config.yaml
image_size: 48
targets: ["finding"]
hidden_act: "gelu"
mlp_ratio: 4
head_dim: 32
fused_qkv: true
layer_scale_init: 0.1
inner_norm: false
patch_size: [8, 8]
optimizer: "adamw"
learning_rate: 0.0012
final_lr_fraction: 0
Rows from block 5, named by matrix and row number. Rows with one number belong to one attention dimension. Each number is 500 + 40 x the weight over its row's rms, rounded and kept within 0 to 999. All counts start at 0. Numbers have three digits each. After the name is the row's rms in percent of the matrix's.
# q: attention query, key and value (stacked) (model.blocks.5.attn.qkv.weight, 768x256, the q third), inputs 0-127
# k: attention query, key and value (stacked) (model.blocks.5.attn.qkv.weight, 768x256, the k third), inputs 0-127
q.156 111:520549528492514529492508497476498546467509536483425486574483446489542476532530425501450551500617524476468459517530434565488500451471501463523521497433544486545545468518503579511547431508472493508515559520525520483520465482499451536430480529552501518541544463586460510559505542470519411544462454497504516477437489476465513482484547498478532481482479477519555527480489505542521515538464
k.156 097:398442474474467507443445464502510504483509512455511478500520480487510494492512496521530552473522422518553457450543503419464500559437482482482556472498466519509482495492478508548484495454452489530494491473504479500506415519481563556591456512528533515499499514462523521540591553525505467520566460457550487477522490567416539467512467526476454557494508500490498488538552556492482466492509
q.157 110:493459473467503495516512501522463430450518475533463524456562505475454542502501516563534433523563521515510585527517445499427557473479530478526491400455494447518451476487480525493466535513455558486515497504552559475501535526491433487494476578488487516556499545520532443498492496513425505508523497453503522420451567532454514459517494455544486496559494509506517560468529515526481516534556
k.157 116:342395425469488501564556527543532477473518514511536560463667500522456548479506511467610483502479522512523580453447512468494445527509474486529534494547521481494517542505469516477444490532504497454439353371396398441463459458471458495497451525499584486513482541501523503506536504519507478511583499440520530474542522491512533481522500495528594495494522568490529503533565519474510504481490
q.158 107:565537533498487496462455465445448565478483466459517460510474547489582414516589470471473600454478441479461375480563507524529451481499479487493458551542505503490532518506486496499505522495518471550535587500463518537532447469540524579540500458527449491456546464483525576521508594564479532484457491532506525555485466560493493483502470601418500507464498426486486454464481483449525454442469
k.158 112:460468455511460474468462453509506464523497515503515450541536445501475552431521576595518488510469409567527507437512549423495614574505496482475542468529502429464493493466502517554491505409478496486515489562550499526493451536438522492528540522548533525503482533469526502534556486538503468518518449446557566473496502478422495499515483520575458525535587460461515510533616562577494482528538
q.159 107:518540534516504519521544525473577621563519566508481493594435489507533449540532527466450554485469507459499406479519543457529459521524505460483548624509513491494498501529523484532539470502579474518513510481422437514482493464490519470482508403548520481420529469439481531494497476468563464484429495498482486587544441468518496537463482587482479537433544496528492481503494448482476466481443
k.159 107:619580558519517489445471458508449502514517478476480459490330470453522451522484505549401532496563514467486482565569487555448539453466511526462421521449481466567504469482502525511575512523485512534541628575563580528543526525534493479480546517459417525522500445533488475458431515493496508544442514553514461543477454538481465531497527492448426507489502448524491501465413483522484500524491
q.160 104:402434407503455459529556518520604564542523556580618563520508595520486493551521513460511507565506541514521526532460566484509511474524500524511513564505517559453509517538556485577527474514533552542515416429411385381365420455415389478489506510540467466529504476522539522474562545481489469525546484495529516512452469477539524521551512516489558495541502546507520461515491575506477542478482
k.160 080:506455465521493546533527524510601551539529590561537561543483561500504432528545564447497447481511534502462492491490579534515482558465430525518567612521481552513461480500532467568478466563533559521508474498415403449415495387470497500488512533520457517499487502536483558415444579485446495457502549511412483477490456506526541501454490504525525476539474530508499463517474485486476463454508
q.161 099:621642653651667551593624546556570520525559506569506518511510526525515545531567512507489493552503533509511526524493492554460521516470494531503512544495516527493578494496519539524463543499508530338388421453451441490462525516483490473452485513513495491541518518515542491479476497511503513553491506474514494499449522492529509513507525497502537489494533476514488503462564522492511547528480
k.161 108:387454503514571576582562570585565550450590566503482479479510541509480582528498477562516436505511524467496489508534506521496498492475491523483505494508510520517479486510519523489530577524467502324266279341379426412483544473495516503446493490481490528485499529525487497509493493507493538540495525496488497485491487506513505461503509498533526509483483532518500521497483492526486506509522
q.162 086:394458460407465517531452463457486503442467515436419468492491519475452449483516474553488490493487523488495472453465423505502513480488529531494481494522440464537452447500434417444526541515470454532495506487515535483585505494536481533592514478470558513508469546482503459446513511464526511454489477444462492472488541557514490477515464478574555506480439497500564554535483477477490437495514
k.162 085:428485455437386407422434408396440461462415499433496483541457478509506454432523474438474449515471466520417465500469487468491490580475537485499503539434462496545469520515509528495446471482473489551548561607534579565555511544482528494486489515421512514467495459458471455538424510460505432523480488500451455485499461455522515489383473503493454485507514436528496477432496492511507445476478
q.163 085:676617619540569534492494520547464453466514461470496530498513441434463512446443540520544513428556524516544491516516491461500486541514466431491519438492527519555524529475455523510520445445515514451502511542547524570557502579580518461528454537464537523432533461546480514456513496534537481518498441503545472498600478503479490494501531503499449531494523509486524510498533499455554525590491
k.163 089:598594595594579608570573559563565603521557482569499498517534580524601484530535519440517477499490526474518535524479511557484489477464490506514502477522509480467537508515485503526437448436517492404404447367414447487462436490492485456524483474540532449479569550477497503497478490509507495452496466537498534501513524515464500475462489565475518504471502491548473524501493513496485583472462
q.164 099:350390396426452512517484495533515539487534549484533523517476489504495494532555493541491462486467477520483504500538489485539494476517547486476487480457508501500505514513491495459535508468488487497449389402396426430465469437478475502505491471473489470490491504432483463508460461511529509452486505503515540505559481508517501475501483494473483469487489474516527510484496499496501479515517
k.164 115:427422393393360431503476478498483542521508487495563486474482492504496469492546479467495519480533502533513509487481496483515497475493539464488445477498471488466535496494491490462499491483489498619557514478487462479466476452435466476514471460491457519521504513473475505541486491448500459511516470500537491497484462518509486503497521479449520457465477516490513485517483499484515472516484
q.165 109:368385405455453481493516513542578517539555502509546536492480505529510498499492527509491515531496510500524549528514525466522515502478524490490470468486544507507510498496524495566524508496526514490467410421386408412422418483436449468466521495459493455501516485504489513519490488498516511490491497519513543501506497501535477517488474492467505475478527538504487522489496524498479532517492
k.165 116:453433411416442487449466470485481512518541477486527519469496537507532477480464500454489508490487486508493513501519495511529484467513531507494460441525477478521502478507483497495501514459497524620567522459496488450486447453484430482519489524471485495523501480491491524463542515456498527435510513543549500499499507514515518499498530498483527486521495536492486454524513468485466522490484
q.166 105:559593638623666592599629574562573538554564560518538515537560504515512519529507534488508502485502548525491493486512515490472471503517460487501523540492546512477476514522523533494475487493496508333346389454401418476477471451531515476495463498515477528462524517515497496503496477528489493514504519507485478523477473481503511527495559526500480518504528480525512494536486516526492512491490
k.166 132:404431472489557561593591574589609535513601557530548509499503508508507540517521481558510521540497554489527505489526493487480503478470440516494511489506504506469545482486497520514521504544487504372350297339344375390428446437488469514491493460513491495519509516513528479516476500507476534483480497477549512492502510522488500496519505500519496509515486489481479520519460496496494495502553
q.167 081:459499475505513508511475506487542517516499493550514563488490562511454493488491500498496546554504523508521545526490481549506514451458559519512469488528507472565519537499508523525516452554520530477454467425466470433523443527511462512451488514497478477543504465532542457489523495534510526499515446479521499462466445565477495530512530521452550457477498497517517538496509550479464508499475
k.167 083:428459436465500540547507471494540453521536526547448517561480464495444523454505517492496483483472542504496557526507508544504489533499529496504470526492476562522415496510495467507500542554511537482460466481467469462503483473493484490466515507516459513485469462526496493440483492488506472480497509476443472491527408451498509492521492508486541436502493495547528513506472466518458502517454
q.168 112:723616594538525470457451471466411477456426441509465447483509470442454522505489498490541499481534485477493470503462487476462492525529449485514529497496464515482530480460471462484477489474501483569600673636682629621556599584571529490514478496524538519460481489505497493437506491514465484547482520466468435481520494496498518489509542497538495508519505488450460490486530449495554518551502
k.168 099:652706725647637555507536524468490465446429475505432474484521512501498542465489523530510528468476513484518483508441475527505502512505454513506516511562507529509467552513501507499456492490508449383466528597580601626563546560581591514538523525518551516469493518536518490493512471566515491505494504481438526505517500492492501477521472520535478547477502475519499494484501506456516515469494
q.169 068:510556528528546526511470486461477498486466500420472509549520471470485511513554513537504521462456510586470483436549473555473489491509528499508485502546463502530445476510503475425498449514444449515496522489567541528566510497522477551506483499586490504553556481418574441518500551532464426527422495495510542488455493469499544488485481556528530555543511371431556497526480524482457481520520
k.169 094:535554554578582554631562563488560593559563535542511536538506541521578473560511520492493534531503521528407477492510590530519485500492517429494550478449523499471473510516537523547484457509569501468477454458451453515487514483398502450456487527527463559551468479476488518510443449419462452573447490479437480482473458412478492500440466514442475481567503480524498514485505510520441461467437
q.170 108:549519481564534483503587540531598526605532536543590586526515507545557482532515524472507556503474506534555542554490614503550483498491513475515526523504578527490497544565577559564470483474532535502487453473444379431335457418420468486412513541518474506484538434490488537567510496496491474515487488534506546525513455498536508544520450498473478472537545509508490473483501581466472533495487
k.170 117:584522523565588618647563577606579597560619560549568533520536568491592479507557524441510522567510484525492552519508569556501504476523468519500489542556495531474525486493515505512476510502554566413442399350398369391424458433439443443476485489499446492527509484505534499420525530504434504495528485530505499501473495483530517498539512519494553505513494543462479472527502510505477571536495
q.171 100:406446463446448476452438452481431485429456510487464437499500488482434512508485484510506505469490468516465482463558471520485499496490488533508457478482446485503474510471482475418520514524502484538534529501545591534556544507506531514549498450518472493506488492511529480531482518468477496496497547502509497499497446482477489470512480501498494495486514463513515475499524448513478460473513
k.171 129:485470456480415417446465457451434483484419496503484490482499469486504509521496501520506527490537502468521406503492497466531508508521495504516514465498508508503486532483499476483520447528513455613618633571570558574507524530508525505456504488540513462505500494508501523550503509520517496551502519471492515504501495514486486532534481504500469501512510451476511489466512483492515471477480
q.172 078:469499524520530528488495527560530444505490498458502493454508521499438522514423520553571533453529531419462483504486467439452500497519508503528487431476474509582464554463466431518499515491450466481441471455464524486541462529564514478554491438473492512441467537548484483519436447537500526529515515468474477459512486541462496494477550507523469485479525487484477494492492461516532492518474
k.172 096:410430436457475476459445468433528481469470497522499460535497489490494483419509569555527513550417553533518546493514494520542494521505466535493485510559476525469497473489524497467509503537516468528515519516504511476500437481517512539527509501518486497499489486504531500454535530505498503408480512449482538478523489471503502524517503499575531496591477481454514484486499503412461466486564
q.173 080:350420493429470527520447506508477462422475521510483484457483537515430483457433511478509431483506526422510512461442470456506511493463505503488457510517467510525486510488464457493534518552484482452441454481443505512585483523569472536600533497425530516494493566554477543463468474529514536442596520487509504502493538486482490462507531547541557533474440534515493527511440447510515419489524
k.173 107:376404391391402416378422415432444410478438485471517458501474432483426511474464513514489518486443487489493475492490451451490501514510524501513489504496486517465514490473487489519535476534464449604559552592530553516535475493547526560537525512476557447480469485511484502545496525505554458429496516440463501493535544510436478524469505471543482493486491445456501499465483470453539457491522
q.174 088:553519506508491465490522492508501556514516496527464481547526485448497503512469551416496564498537544491500485520537507541526508529517449511519498481498517481468508489474509497521522408529584509616623597531571528487461508529487460427502473464553547463487490421545491479455573543480499489486448465561526488503469476507486482525484494546474511505539510521474481519534518500542501625509459
k.174 097:661602629542583540479601528473564553474571478535425562489492585530471523528448426501486528516520542479475455510505408514515489477546451488538496447514483458549501468513465505492445462483476520505548559486555552539527439537528458536484511534544506490464568497503514496415553495551514528500462492553567489482534468504488540466534487474494487494495550484505510474509512448520505559460490
q.175 103:600531522503434430419481448436398484484423463453453444498526485467532499485523487451506493501509475500519478492511543514473486521484453506493557514507482490437544494508506546435522470493528523610630656643657621609532589530482568488499485506562492508547501478498507504525552549456461466538512507506514491515471505478486496506499473522461472540514518486484470460509515479526493533453503
k.175 121:686680685649617511508523530544519490509475489513465518464513499492530473561510515496503526485537517494490457501513497500470493498537448513495529553462506465548481522503505508508495526498525496490535589595605547567504573556523561501509502508559513506482490533498504510504485503511496539590504521494485497501492534508500506492544478479469465545531522512479520515505507518542513502499490
q.176 114:421445449543491484526581523510573530569547550549549555522512526552539490544455511457478565486491515520532497513516592492570505516516493517541480546516552529499449543562572534573518487529514528507493447462444404430395460441416451490458540515542479500461545464550513570551550523479489489512510520531507539533465474471520524548561456515458503529528519541521527454508492538491422518445500
k.176 101:552484485537530554527563550577620596556615580546553559541510596478541465543540560438510506596510471520484535517542545543468489525476482517522529528521498499481538448507527475555515483496564568540537451389420388385380430442448463472472499513517453479519478480537522527422518573504442477500496493567522503491492486492519522499491481513511537497562500523494494474518528542541458563468490
q.177 076:593574589516571528518513540533496461542509495500548477504526445470506503432493532496510477503506525525511532501501505489445478484516457441450550504534545501446522491492471550474469452469495512425458484517490504527520524500549530514495454496471452525532473482488495477494503486538494520422515433532555448513513499513463485461523513479510476512537482485457499535521448528531541473517506
k.177 088:476497512494564555587550542560475471490479512496511524492514477516484537498477444564513492508500559483517495493500487463484514458472443516510522474461498471488497497458480489474487447580474488421440448478489459516532466495553450545532501507535543506497579521442536471538466475494494529484485497469566555506507513552459463546463542517559455474503508468461454496496465466452563473523538
q.178 130:495431391468441455502578538535580562553539537576615562520520515531541478483548498414497495525502508552493556532451588510552497510506476492519538571510545515477543503550562541567485493482528547583588485451421360386337433409402390478436493523532483505484496460499495494474575548480479495513539505528519484525502481504539513527512537478506567464528513543518493494484509584511485562497523
k.178 096:613567576572540594570554562541589580547589519570563538553517584551571457571494500429506489470509491471474558466476568549534490451536512483528492533546542589447499497538540488522491511440515532501507446462413377419420479409426496454528483483486422476497534510470501545481508450468430505457497513543462506499504532469580527487493493536430548515490505559552466482541533496503452519482449
q.179 091:441522550536619589603566528557548484505558546503489492504519498523522515466491490494467514497516483483481495451518489527538490470483492546484459535531497474520446528506484502489513560534449449340343356387386440442527494460500471527534485487466503486530513525492536530550494490459498537441531530538533516498428560463494515491520507469531561470506498506501514489481509482514496428464498
k.179 104:298338364402429464521520531506485499459491529456530457542513451503442552503450409564516453521498520456491456481498497460518513507491481482500516500480519519480550469478512516493515446546446488485451412401403436471509466500468474543456504470483496473510509516446503485568488512475482471519480512480508495496491511499508484517470538503554486487515499435499475493470485452491525423500528
q.180 083:476446468410439491458469521547473436480477448450485523437484456467467510438439516551547508513541481406568535527444488449477525499488490475477533434481477510515552533450437520479554493437508538519486506516495502513550469554554504469525483513409571471506457516531472507464474427488561534506545464483525488453556534567492456487503504481494506505459509533480482571471491474502563491557516
k.180 088:467474466440414442376406406473465434436438440484497449453479495496458484420505524464501445479450528501488575499493427494525491499521523535469447515539473484530488487503462509416478569477462484605558565550583529483539489496567508541573491493489494485452507520489498429476583535507537528410573508504516550498545540548502501485461542453554570472500462527495540474487509487474534486533541
q.181 122:719674665569605527513477471453427451453493440455390440502499459486509496498497466499505472479467484487484476483522453541459502484488497483515489519494491495525521480469474501460459539481501479452501606616650635635632619601573558514506516498488538500460498518461507473498455477503486503522443499463472491501524514471486490478495466493533445517509506471468459499494519459456515528540501
k.181 102:556600633623645547521535528534433458481438453449436454469519468483496585481456506606512487509495426461525456519515498509464503532491502514477525446496491503491464555494484540481506532477486445277358461509539583600588570597548580497481513497470551490537492519515513464522480469527547518580485505485454510517496535496495482500531516497549443572473506499532507519492502501528531509507491
q.182 133:368439447513516521562588516532618585527576564569573523538487576556527509541595525502467480550486553541481526514540508495494509509483506525502516519478542489479544463530556505534480546519505516412382348370340358386362443418399457495465505487522449491528520510493523494507509520509488517496493529510509533503466499510530514524489507511497535460487522498541506495505533554509456519475517
k.182 104:290324363414428485533502516548553590500604570470560510472490531521508512521528502483492501480513490520488458492528512481526486473469493516501445471477485493529500482523517494504503550477489543528455371359382374379414494366445457473471486489455484546489480480515474516541456521445477525552483513532569494498471446501562533479512479499465485518513501551498500480522498507522465497517521
q.183 109:524525494486504509522458497489477509500474499495504533495471482485542488496514465501482496501481468500521494501459484519536497487494557458496513520508495509493478501512480500503487499519474515491506494525518483510516491494528498559484512554486503525530513502467474531499493481532531467467515457501506527514522534503492502483476475491506496496502452505533522516497466495496534453495486
k.183 125:519516495492463504525491498516475498523491471506512498537489497491465472522512489477489465473512485510503530500471517518447516499496554447488492548488525509498546491502485515516506496482480513455470463507492503508521517520486492497506507496476499512522505515497476479503470480516516449506531467496483475513492506497471481495473512500464543491431495523523510523504496525495527503529490
q.184 101:497482463477443437433443474433473465478463474452467470487516506507539498508487494501500508502486502489482449483479519486517475482517479509491514503514477485516461501504512487519509501523478474584596594558568557537503505512481515497504501489520509509498484506471498512507520509450481511493498501500471489495465517471523504502503520485503498510519491528468472449529486477485478481478502
k.184 120:626586590554570522484516502464493476533500500485486530511518462486506446490484519479500532503497480520497510487492508498498497536532500498504534538487508491505489488515507485516515495484524497537567578592553523520519502533507509478531503512513489498500482487484495528447509498496476494494478514501481491503479522466520507508503500504493476504543508499483501506512511521526481512491501
q.185 069:398399420429428474453484509543499486460446488485520518447491492467455532449508535546562498507574478440521514542474480472495511537474509540488523440469419519506570527461457491479533509447504514546477469444458467474496473521510465483522475502446576493503440510522503465454484465495540508549542517491519478429556529573496487491495536459488553489467498500520501550452539480511556500537538
k.185 090:421436415433341415437432414437489502447448457493486434478468472527469474453552464448508422460479520496496567515457448504546487495540501492486446538570492557477479500519498447440442577489470529619581561546533517503509526486470528517537476484514448485460502484535507468506567521481503515429546494503450491471531495518534503471473472485523543463497463526482569464459499512473513437524547
q.186 117:574549576490502533476417435451384440428474431436379402512480439473485500486462453514485475463480457480471464461530415517461525512507490470503483466495491454520482455462450459440477508493467474493545620609638665622664574589591594532532510470472505518472492517506502478491441483526493512486477509494467465501525506510450479461471487473518440507470486492474487513526498425502518488500506
k.186 114:556579571491519452423442475478389414474393430476401473475491466502449527480429525574489529462514482474534456495513466478482523508487544513492494423434496446531471549489481538479537512460477417491498600631634654611610539593603536499508529506485563524491484559489471501576520439522564506522485479514540544521517523496467466522523505501507448550472537465557507548528518502531522520505476
q.187 089:303280319329327439403419454480415483468448484489460471441454474496458508470453492509500506491531443438501522488501489461522526533497502517516467439483460498501477516467473473459535507510518498629584554520522554507512506496481533502524536469473492467505453499536472509526471510485488486509546553509491513494525504548473463495488459501478491500458495509516485517500493447542511466468511
k.187 140:491481446437360364335380391415411429459403444479470494470480467494470482481486519476488517477496486506505493493508452474515501487525539496502475473513490467521501504493486483473521521471490484727697696628628610557542520528532508514512504522508507484492495491534510508517570510510530520485533511501526512504518527539499494507521498467492518501502508512471529477485543510482507488504515
q.188 108:459434388484459466504572531481569546586470561556574582535507518536528480520574508459473497561497484540516508523437597514572485506504493515514547535540534532459503500567555526519475478502502542597569497473441385408350465381432473523390492530551473512553522467485492481507511525484473510507522531513481491509435472517528525536508504479510549477528494517515530470485455576510480490467547
k.188 090:583553525516524568571488532540560495550575560575541533563492501503484443469558500417490551521495512562440612494456544575487520505494518505472501617514518515486525498494538486510495542516540549489499458517434434403465511437461473467511507497484455540475439488512517502422532466515417478476521491510481441493525489468496489509515516484437583452511495510471482535548492551532463545537512
q.189 086:507422400417375437443457478538482542499459482486511489484487499482512473497530446471519488443492410531483471506494489475461498490529533501493488501449461510494494481497484496479475474431474502623598567533553532505458480469489487472536489509528483508505490513469451537519520524442532466537494495524528487511544530500473514467471472458488458563521506555528503464500516521487496480495495
k.189 104:618586556516435473448467497462426504507428444484524483508489543499581434508502513467492495476555498521505516480504540477535501522552512477503530477492541482494504522522506482516497480439544493560607593577578551569481530554472517499537484508491476490491527517494496528517503479495485499458535494531472559500505520522531499531494491523474511468463489502501505506509538512496516521484491
q.190 087:440462501505461523548513455493538544475561553541479400516469530549480490505465451429468442475501489525391509438525492519481550538530490533573433516472532481433447443532542423569445519495490451499495512505500527462517483471469476544553549538496420499410478495528521509474526551488449476462522541505454494516520469531467537470486459554530456515550496519486548457556511484522434513415448
k.190 075:414451432401427397417403462471382432444415494455460602503472533515474559440504533553485506533463474528521510524523466460470510508423500499525468451476491453545440544504502470520486506516530533493514565549562588517545523550552473506440491525473575500453470475504503491517528562498514537488503465542585505519541485569437478546500456495535433515469559457502478484484533548473515545495516
q.191 100:563568537523499486460419470421479442484471449470485511482478519498496487479472495519482484508472535482486476500484461510502476469493514478483494493515493504527459478494478493532499507543511466486515564570577574577571515561540536545498536538501516516508491534484498516474486508532513516477472459467463508499506491482477489501469508511508491501513455492485471497489468491474502469504491
k.191 119:547536530533572518505498475449453449540472479485454508521506429482485529491484505484496507491458449522525518526488506494455501517470535474503513493499507509492481512505491480513504481521500512459484529550518540550551522553522491498500515511508537489538501447511511497476494501520525480503481493468467462514489532483472490504479504524511480502466516495501488526478488508503505507525476
q.192 113:428415432444455522493475460477479505474515514529452478480487557491501530504490520472505470544467446524494481489501466497458517507514526474486478509558445497536455496478471481503540518467513484522509483471499500454523488489510532502488467566457497484482469488558500499456517531474452515455508488499471448425477513462543492437498481486532561482498465506488524474427503485474469474538459
k.192 123:465429443491513451485530450491548446534476513551532572448526501470512555486493559474534531493484497506537503543496455474519483542507530434511531526584514534530544555493480508527520446465539529541511483463461476506451506491475462505499481576532550507548510492508524534421515519537509477514534538482509500486531507492500529494525533487533520496514476491493499493440496512484544492504476
q.193 080:552538527536535511504492555437497514509454466515519505539422476438547501554449592485451517489502516490554474523512468542447514464511519473445454514513519490506424477499490554484481470530481473445450479484486498514494466497558501514527571558502489543542526508563504584566584441553509500434452455632480490525527564538530462502540493530532461488517539514559535567525479556489515518430521
k.193 087:467463497537495536486547477540448412510499487550523438484477471470551513502500533503505482517483502433451528528467551483476509494451593486525528508502476475539528495487447496507489540485460484445459469507498497511525444479560426568532499537473507575572523527579536481570490460552496516505567532523536506506536549509500540504499519469488503542495504527603449491525527488515566506459506
q.194 092:440439428411444463509518505551570546509567578511540521476486499504492499514606523524520443467529452564449538502494506503455473477517527520500446461444428477468541492506496504483458551472463530575523471457435451401458481444463512458518444527469482490477455522575469475486464486497475512512483499485494462432467488564521509465458449494506556491457497548519541497461517487521494524555534
k.194 102:413426437476443470526529481468579577535488516501538517500509603552559496539512514473512517440495482520467474493498502509527477496458538494504495478564535506533458516528525538510462488475474520562513424445455414410370480434401442498537493526524517484486532506514527547549538493473485501456482495507455486471546498515583527475478439485502497487534520529543526466453527510508509459517446
q.195 106:540538530516506496484459416524472444457471473522493479400492523529492463481455472440551496483491541453448519537518461505514426433485486488469478539519427497528480532507492525498528571505531518560537565505536563523572578524571491557493453538490509452451522460528484497436449525502535530480525564501542435468582483495493518473512489461473503496493426514516460499429458419478495546503475
k.195 096:546524499487451451497509407489467507503489500480454433474504587523413543463518430481519438538499472511451468524495436499550490479563577457539497471487446540477499511517495508449478530488500616586602605560566567536495558574484513494481493571502501497482488469519476499511420552473507540536499491445501478488541514478492489503392460515544500483501476501472465468389559451534496437545440
q.196 102:462456423439452469495499485501531539556542520496553573559512531506570496526535541517488480531562572568531499505546474443464542417440486443481529538542487529523488509473488523555486474487524543507499438462469446458436425448468422487479459540519501452520551514463465462437519579458534509428457449421494477475472472538462515513465482492484521419532481481478538540495449585447474508512448
k.196 097:423464466502460523544558551490595544580528547554522603581491501530515509490529567555502498473495477532515472569589445488489483561494606480488472460420522565498449483517500487537515507499551573483468437455387400486398444527494492483462511490568521539472547534507478489481475512488521512548471442493445536475527478481495477519419484527486461474464529476552542518460502456486493447464516
q.197 127:494473485466491488535510478546507497495508485512508500428511524512535488515544514465535463467513483495502518498472491451487460477483486499476517523503436517439545495494470483480488562452465512509502491515474496472519542476508511526550472500444482481484491532519468478491471467510496460486553508496505467472486506510510494471503514490496524516471479551493483505520487475478537469506511
k.197 129:486465469488440457500524490504480543492488448495554506473502542511523521502489524444505475479540453481516483486473516469547506484517530477520488500540496504529493531506477524483449509479490507542537491486512471495456513501458471505539494482499511517481521509462499495520520474512517539483549485522498535499533514504552515482507502498504478497494543536506504487505524491492550456529516
q.198 110:475446442431494506535557566537574503563614555546541489541485513503469519460507506526500511570510426514506519472484518513485555485539504496505528415465462481491512454467461530496456523468384484493491424412389396402439424468469452501530513436472503507471485534553533478549504424523456479482525495452517484453458482559467508496504588499576524525472563470519454519572562517531505508553537
k.198 109:389378429446507568590528548566563526508570538500549525511507548485543528521500463505495531465444509514513516459487531516485511448497547515544453484534518407533512501497443494474502468481423488456450356384381371371449401398457402478513522500461502505514502537439507545519570444500479481480495521538538526521514546502483521496503534470521522491488511541514480461570469492541544489436476
q.199 102:494516469503448458471514512512576559558502495486570601553472513512538474490473552532474496495532542551517513549531489438527526526438476481472533496499557486528508485504534550543428484488537540473476459482487440496412481493427445493518520493538548508526578524428471443491507533498594475470465479482526531520517496543459500566474472485501457479521520507502530534552519632427473581522565
k.199 114:475533539517507562529474580465566576526518547437487526605458499539545435521578506491464517440488539537518467490548529521497486523440511498482463487448529525502475468531566471539483543530504472455451464531443468488458469459494490493491512423534484509452556514519498454515504491502500497478444456520431538521488472518469474522463455567482454486486503507544536519590454517519440517465535
q.200 112:502483488462501507501455498531498504470502492549514522467511566502540498541477512458543469497501508494447550452550471509483490437500510482479496565527432513543477501467453511462499551499504487545546511450497509490553534512482497522541470510461455460477457514496518527440454527456435496446551564468448404400486490520516491434488467494452532467543435495525470513439476486467460504452435
k.200 095:489437417478412437491549425534448507533481473544520462479540558509472584439506491503544446533501475460469514502476510460521508514535620499543504450498464507454492516499482524451463524465484570609584585522493499491480494517483446531483508530519524538535505539500490521556499494496510549556535469471531520516578550467511515522426499517512475500447517542507429505434540457552566447486473
q.201 077:438400381433421500465519501503562499531526535585520565494468578495515548501475590517514482530486416509495502528472519535480453516472509500455609467477457472506496488502478546521547526376470489567540489458449456441386486450464474543518413500514473537492470460560540492559534458473477462505543500475462443398467444538519505499510573451495546455460504517514462511525523517550499503499543
k.201 117:419405409422433515515403545455511551470504554534454446500460531474556506542539476490466508532515521497446448438518509501469530493524496515492440543484503525453485444493490483462481447482495477605582515504482485447509494452492483489475531475435479520475469487442540571466524542464438535483451522568473482505478534466513486481527474539512561512538454475512498492469454483598501449460529
q.202 098:501519507516474497456491490456470464483461491531459489466496507528472454474466515497503548526458488472429561514539487543495485530486508507509511471496454435594447462487521528452514560538505484544558577487529526541544551540501526507527544451514483558500520519540581507546426481505475494554509571506512488518510489512457491492510490461479481543515525494558473527509560501537470522490508
k.202 105:499471479459491490444427400475502447494462481420556537495508554506520480483531413468491514484415496510499497450450542513456505473561485489560482464544538478534519546509489498506483510509470445562558572560524528515495453470488469518483523565513514457550462517482483542540519521518474494428488539473529486525525561602490492493502442500479525483489471515473449464492497531516486546503477
q.203 124:595585586557511511447440489442393444476388454450470453465417438475471484490453507523445506414490457487516491509488522535499499553527514538524487436436528495453443503517528486485534473501522464511533611627612628601545568547568557493501540497516477533511485450534502530561523468512509501521469512520464509563526515476520465519540490494441447530487509490547497500519491465538513485475526
k.203 118:507497502483504489406397426472423388435451450490484439428482431453488445511460494511493509514525525462460502507486441482469503451497411510463520530481464464511539476475455467486556484507477435519530576589618644569625553581591574553571493500478501491516469480557528482542474527519505495471526531465528464493486531557462500469546496470488503533514473462507502564516461507488515530516510
q.204 101:542523529550535514481477443521491517465499431446480468466475493476542500509472482462488493469508546477516465579485507550519418495467453497455506603538503517472561560531509524538574440472548541458462499536545547523491532520555509489457455535498524475483522413467426534452519515496570545491445451603553510531564478424562512511507472477435450498450455536457549445466434480477529559485494
k.204 101:556613606552545529523517563445509534498493503508415441549477467512440512523482521489486447518545472539471451524550422505565486516493525499464488529453505564466472487506559432541445511512513553468475510547564576592540587586513564479546479453447517490408523461488501467489445541483519516517445496510416464461489461445518492500468471504506466501542460487555569464457507467500441510521468
q.205 120:537560578554521510462413459418400489416409470418457458443494440485483496522508448487469495445513524470519457516490484543483432516537503496498434544484536532474495544531523488472535456530572467507506607585580623585585571538582558490453489564492471500534463424501476552496507487478510565523461495561487479546532534426572474500501456518455492493479441509465516485426427445504523456443468
k.205 118:572576556551504443426515432475403403450459465525434394423506405461457501502442530513533461550572479450453482543481439458520500515494475501459554520497453564470487501474501496488546536531522516514537584575648637582590600574558587513518456563504504499505511480582501473522451541502511516555517514439468458475496482500530506506542506482526513518523477470531503534422559472484482487562476
q.206 104:547564556592594552568584569544551544543553513495505462591486458478501485528505478552459562510484532508518438506526525510504551510537514516512470484459565501501530473522542474541503462556465542370385401479488471485456478548482488463449570468564512533534501470462505502543532488542506483532432457539521571558485522492491502531489490525526439525495561454485528482519518524535501502542519
k.206 100:543609623586642612553521585483533528505489539527443499548500469486536468541513496544476556546463541500507498484532494524487493496435459532461528525479517497480509431506523475535506496532465449305349410494456508510573466489546516513526497447494472505560544510534556459464543457495491466460450502549484472505439486480475509490515544481462492514512501488529534481574454526466462562477507
q.207 097:519590561609535509524516491499512549523496480427516527543513508512493493500479470550505504483525581533502484531566471476527531535465479474504515476458593501539478482531556538515486491539535566388416448533553504565482520547451476511462513478573521556523528466417467434455460557479554468510423468450497552520503478485462523565445432489477412474499495441466517513488437581491457532528534
k.207 114:565606602565557549531497563460540528536510541501414499564476480531516463518549468566482498529479551537473488508576440532481484511447424543458484497401507564429474452512553499470495550502466478421423511548499541525546528523558581497473503424539479462470543527525494433470475509472505483494399486485453478510474459494448466514473472529473457510516495458500518524511470517479393516492510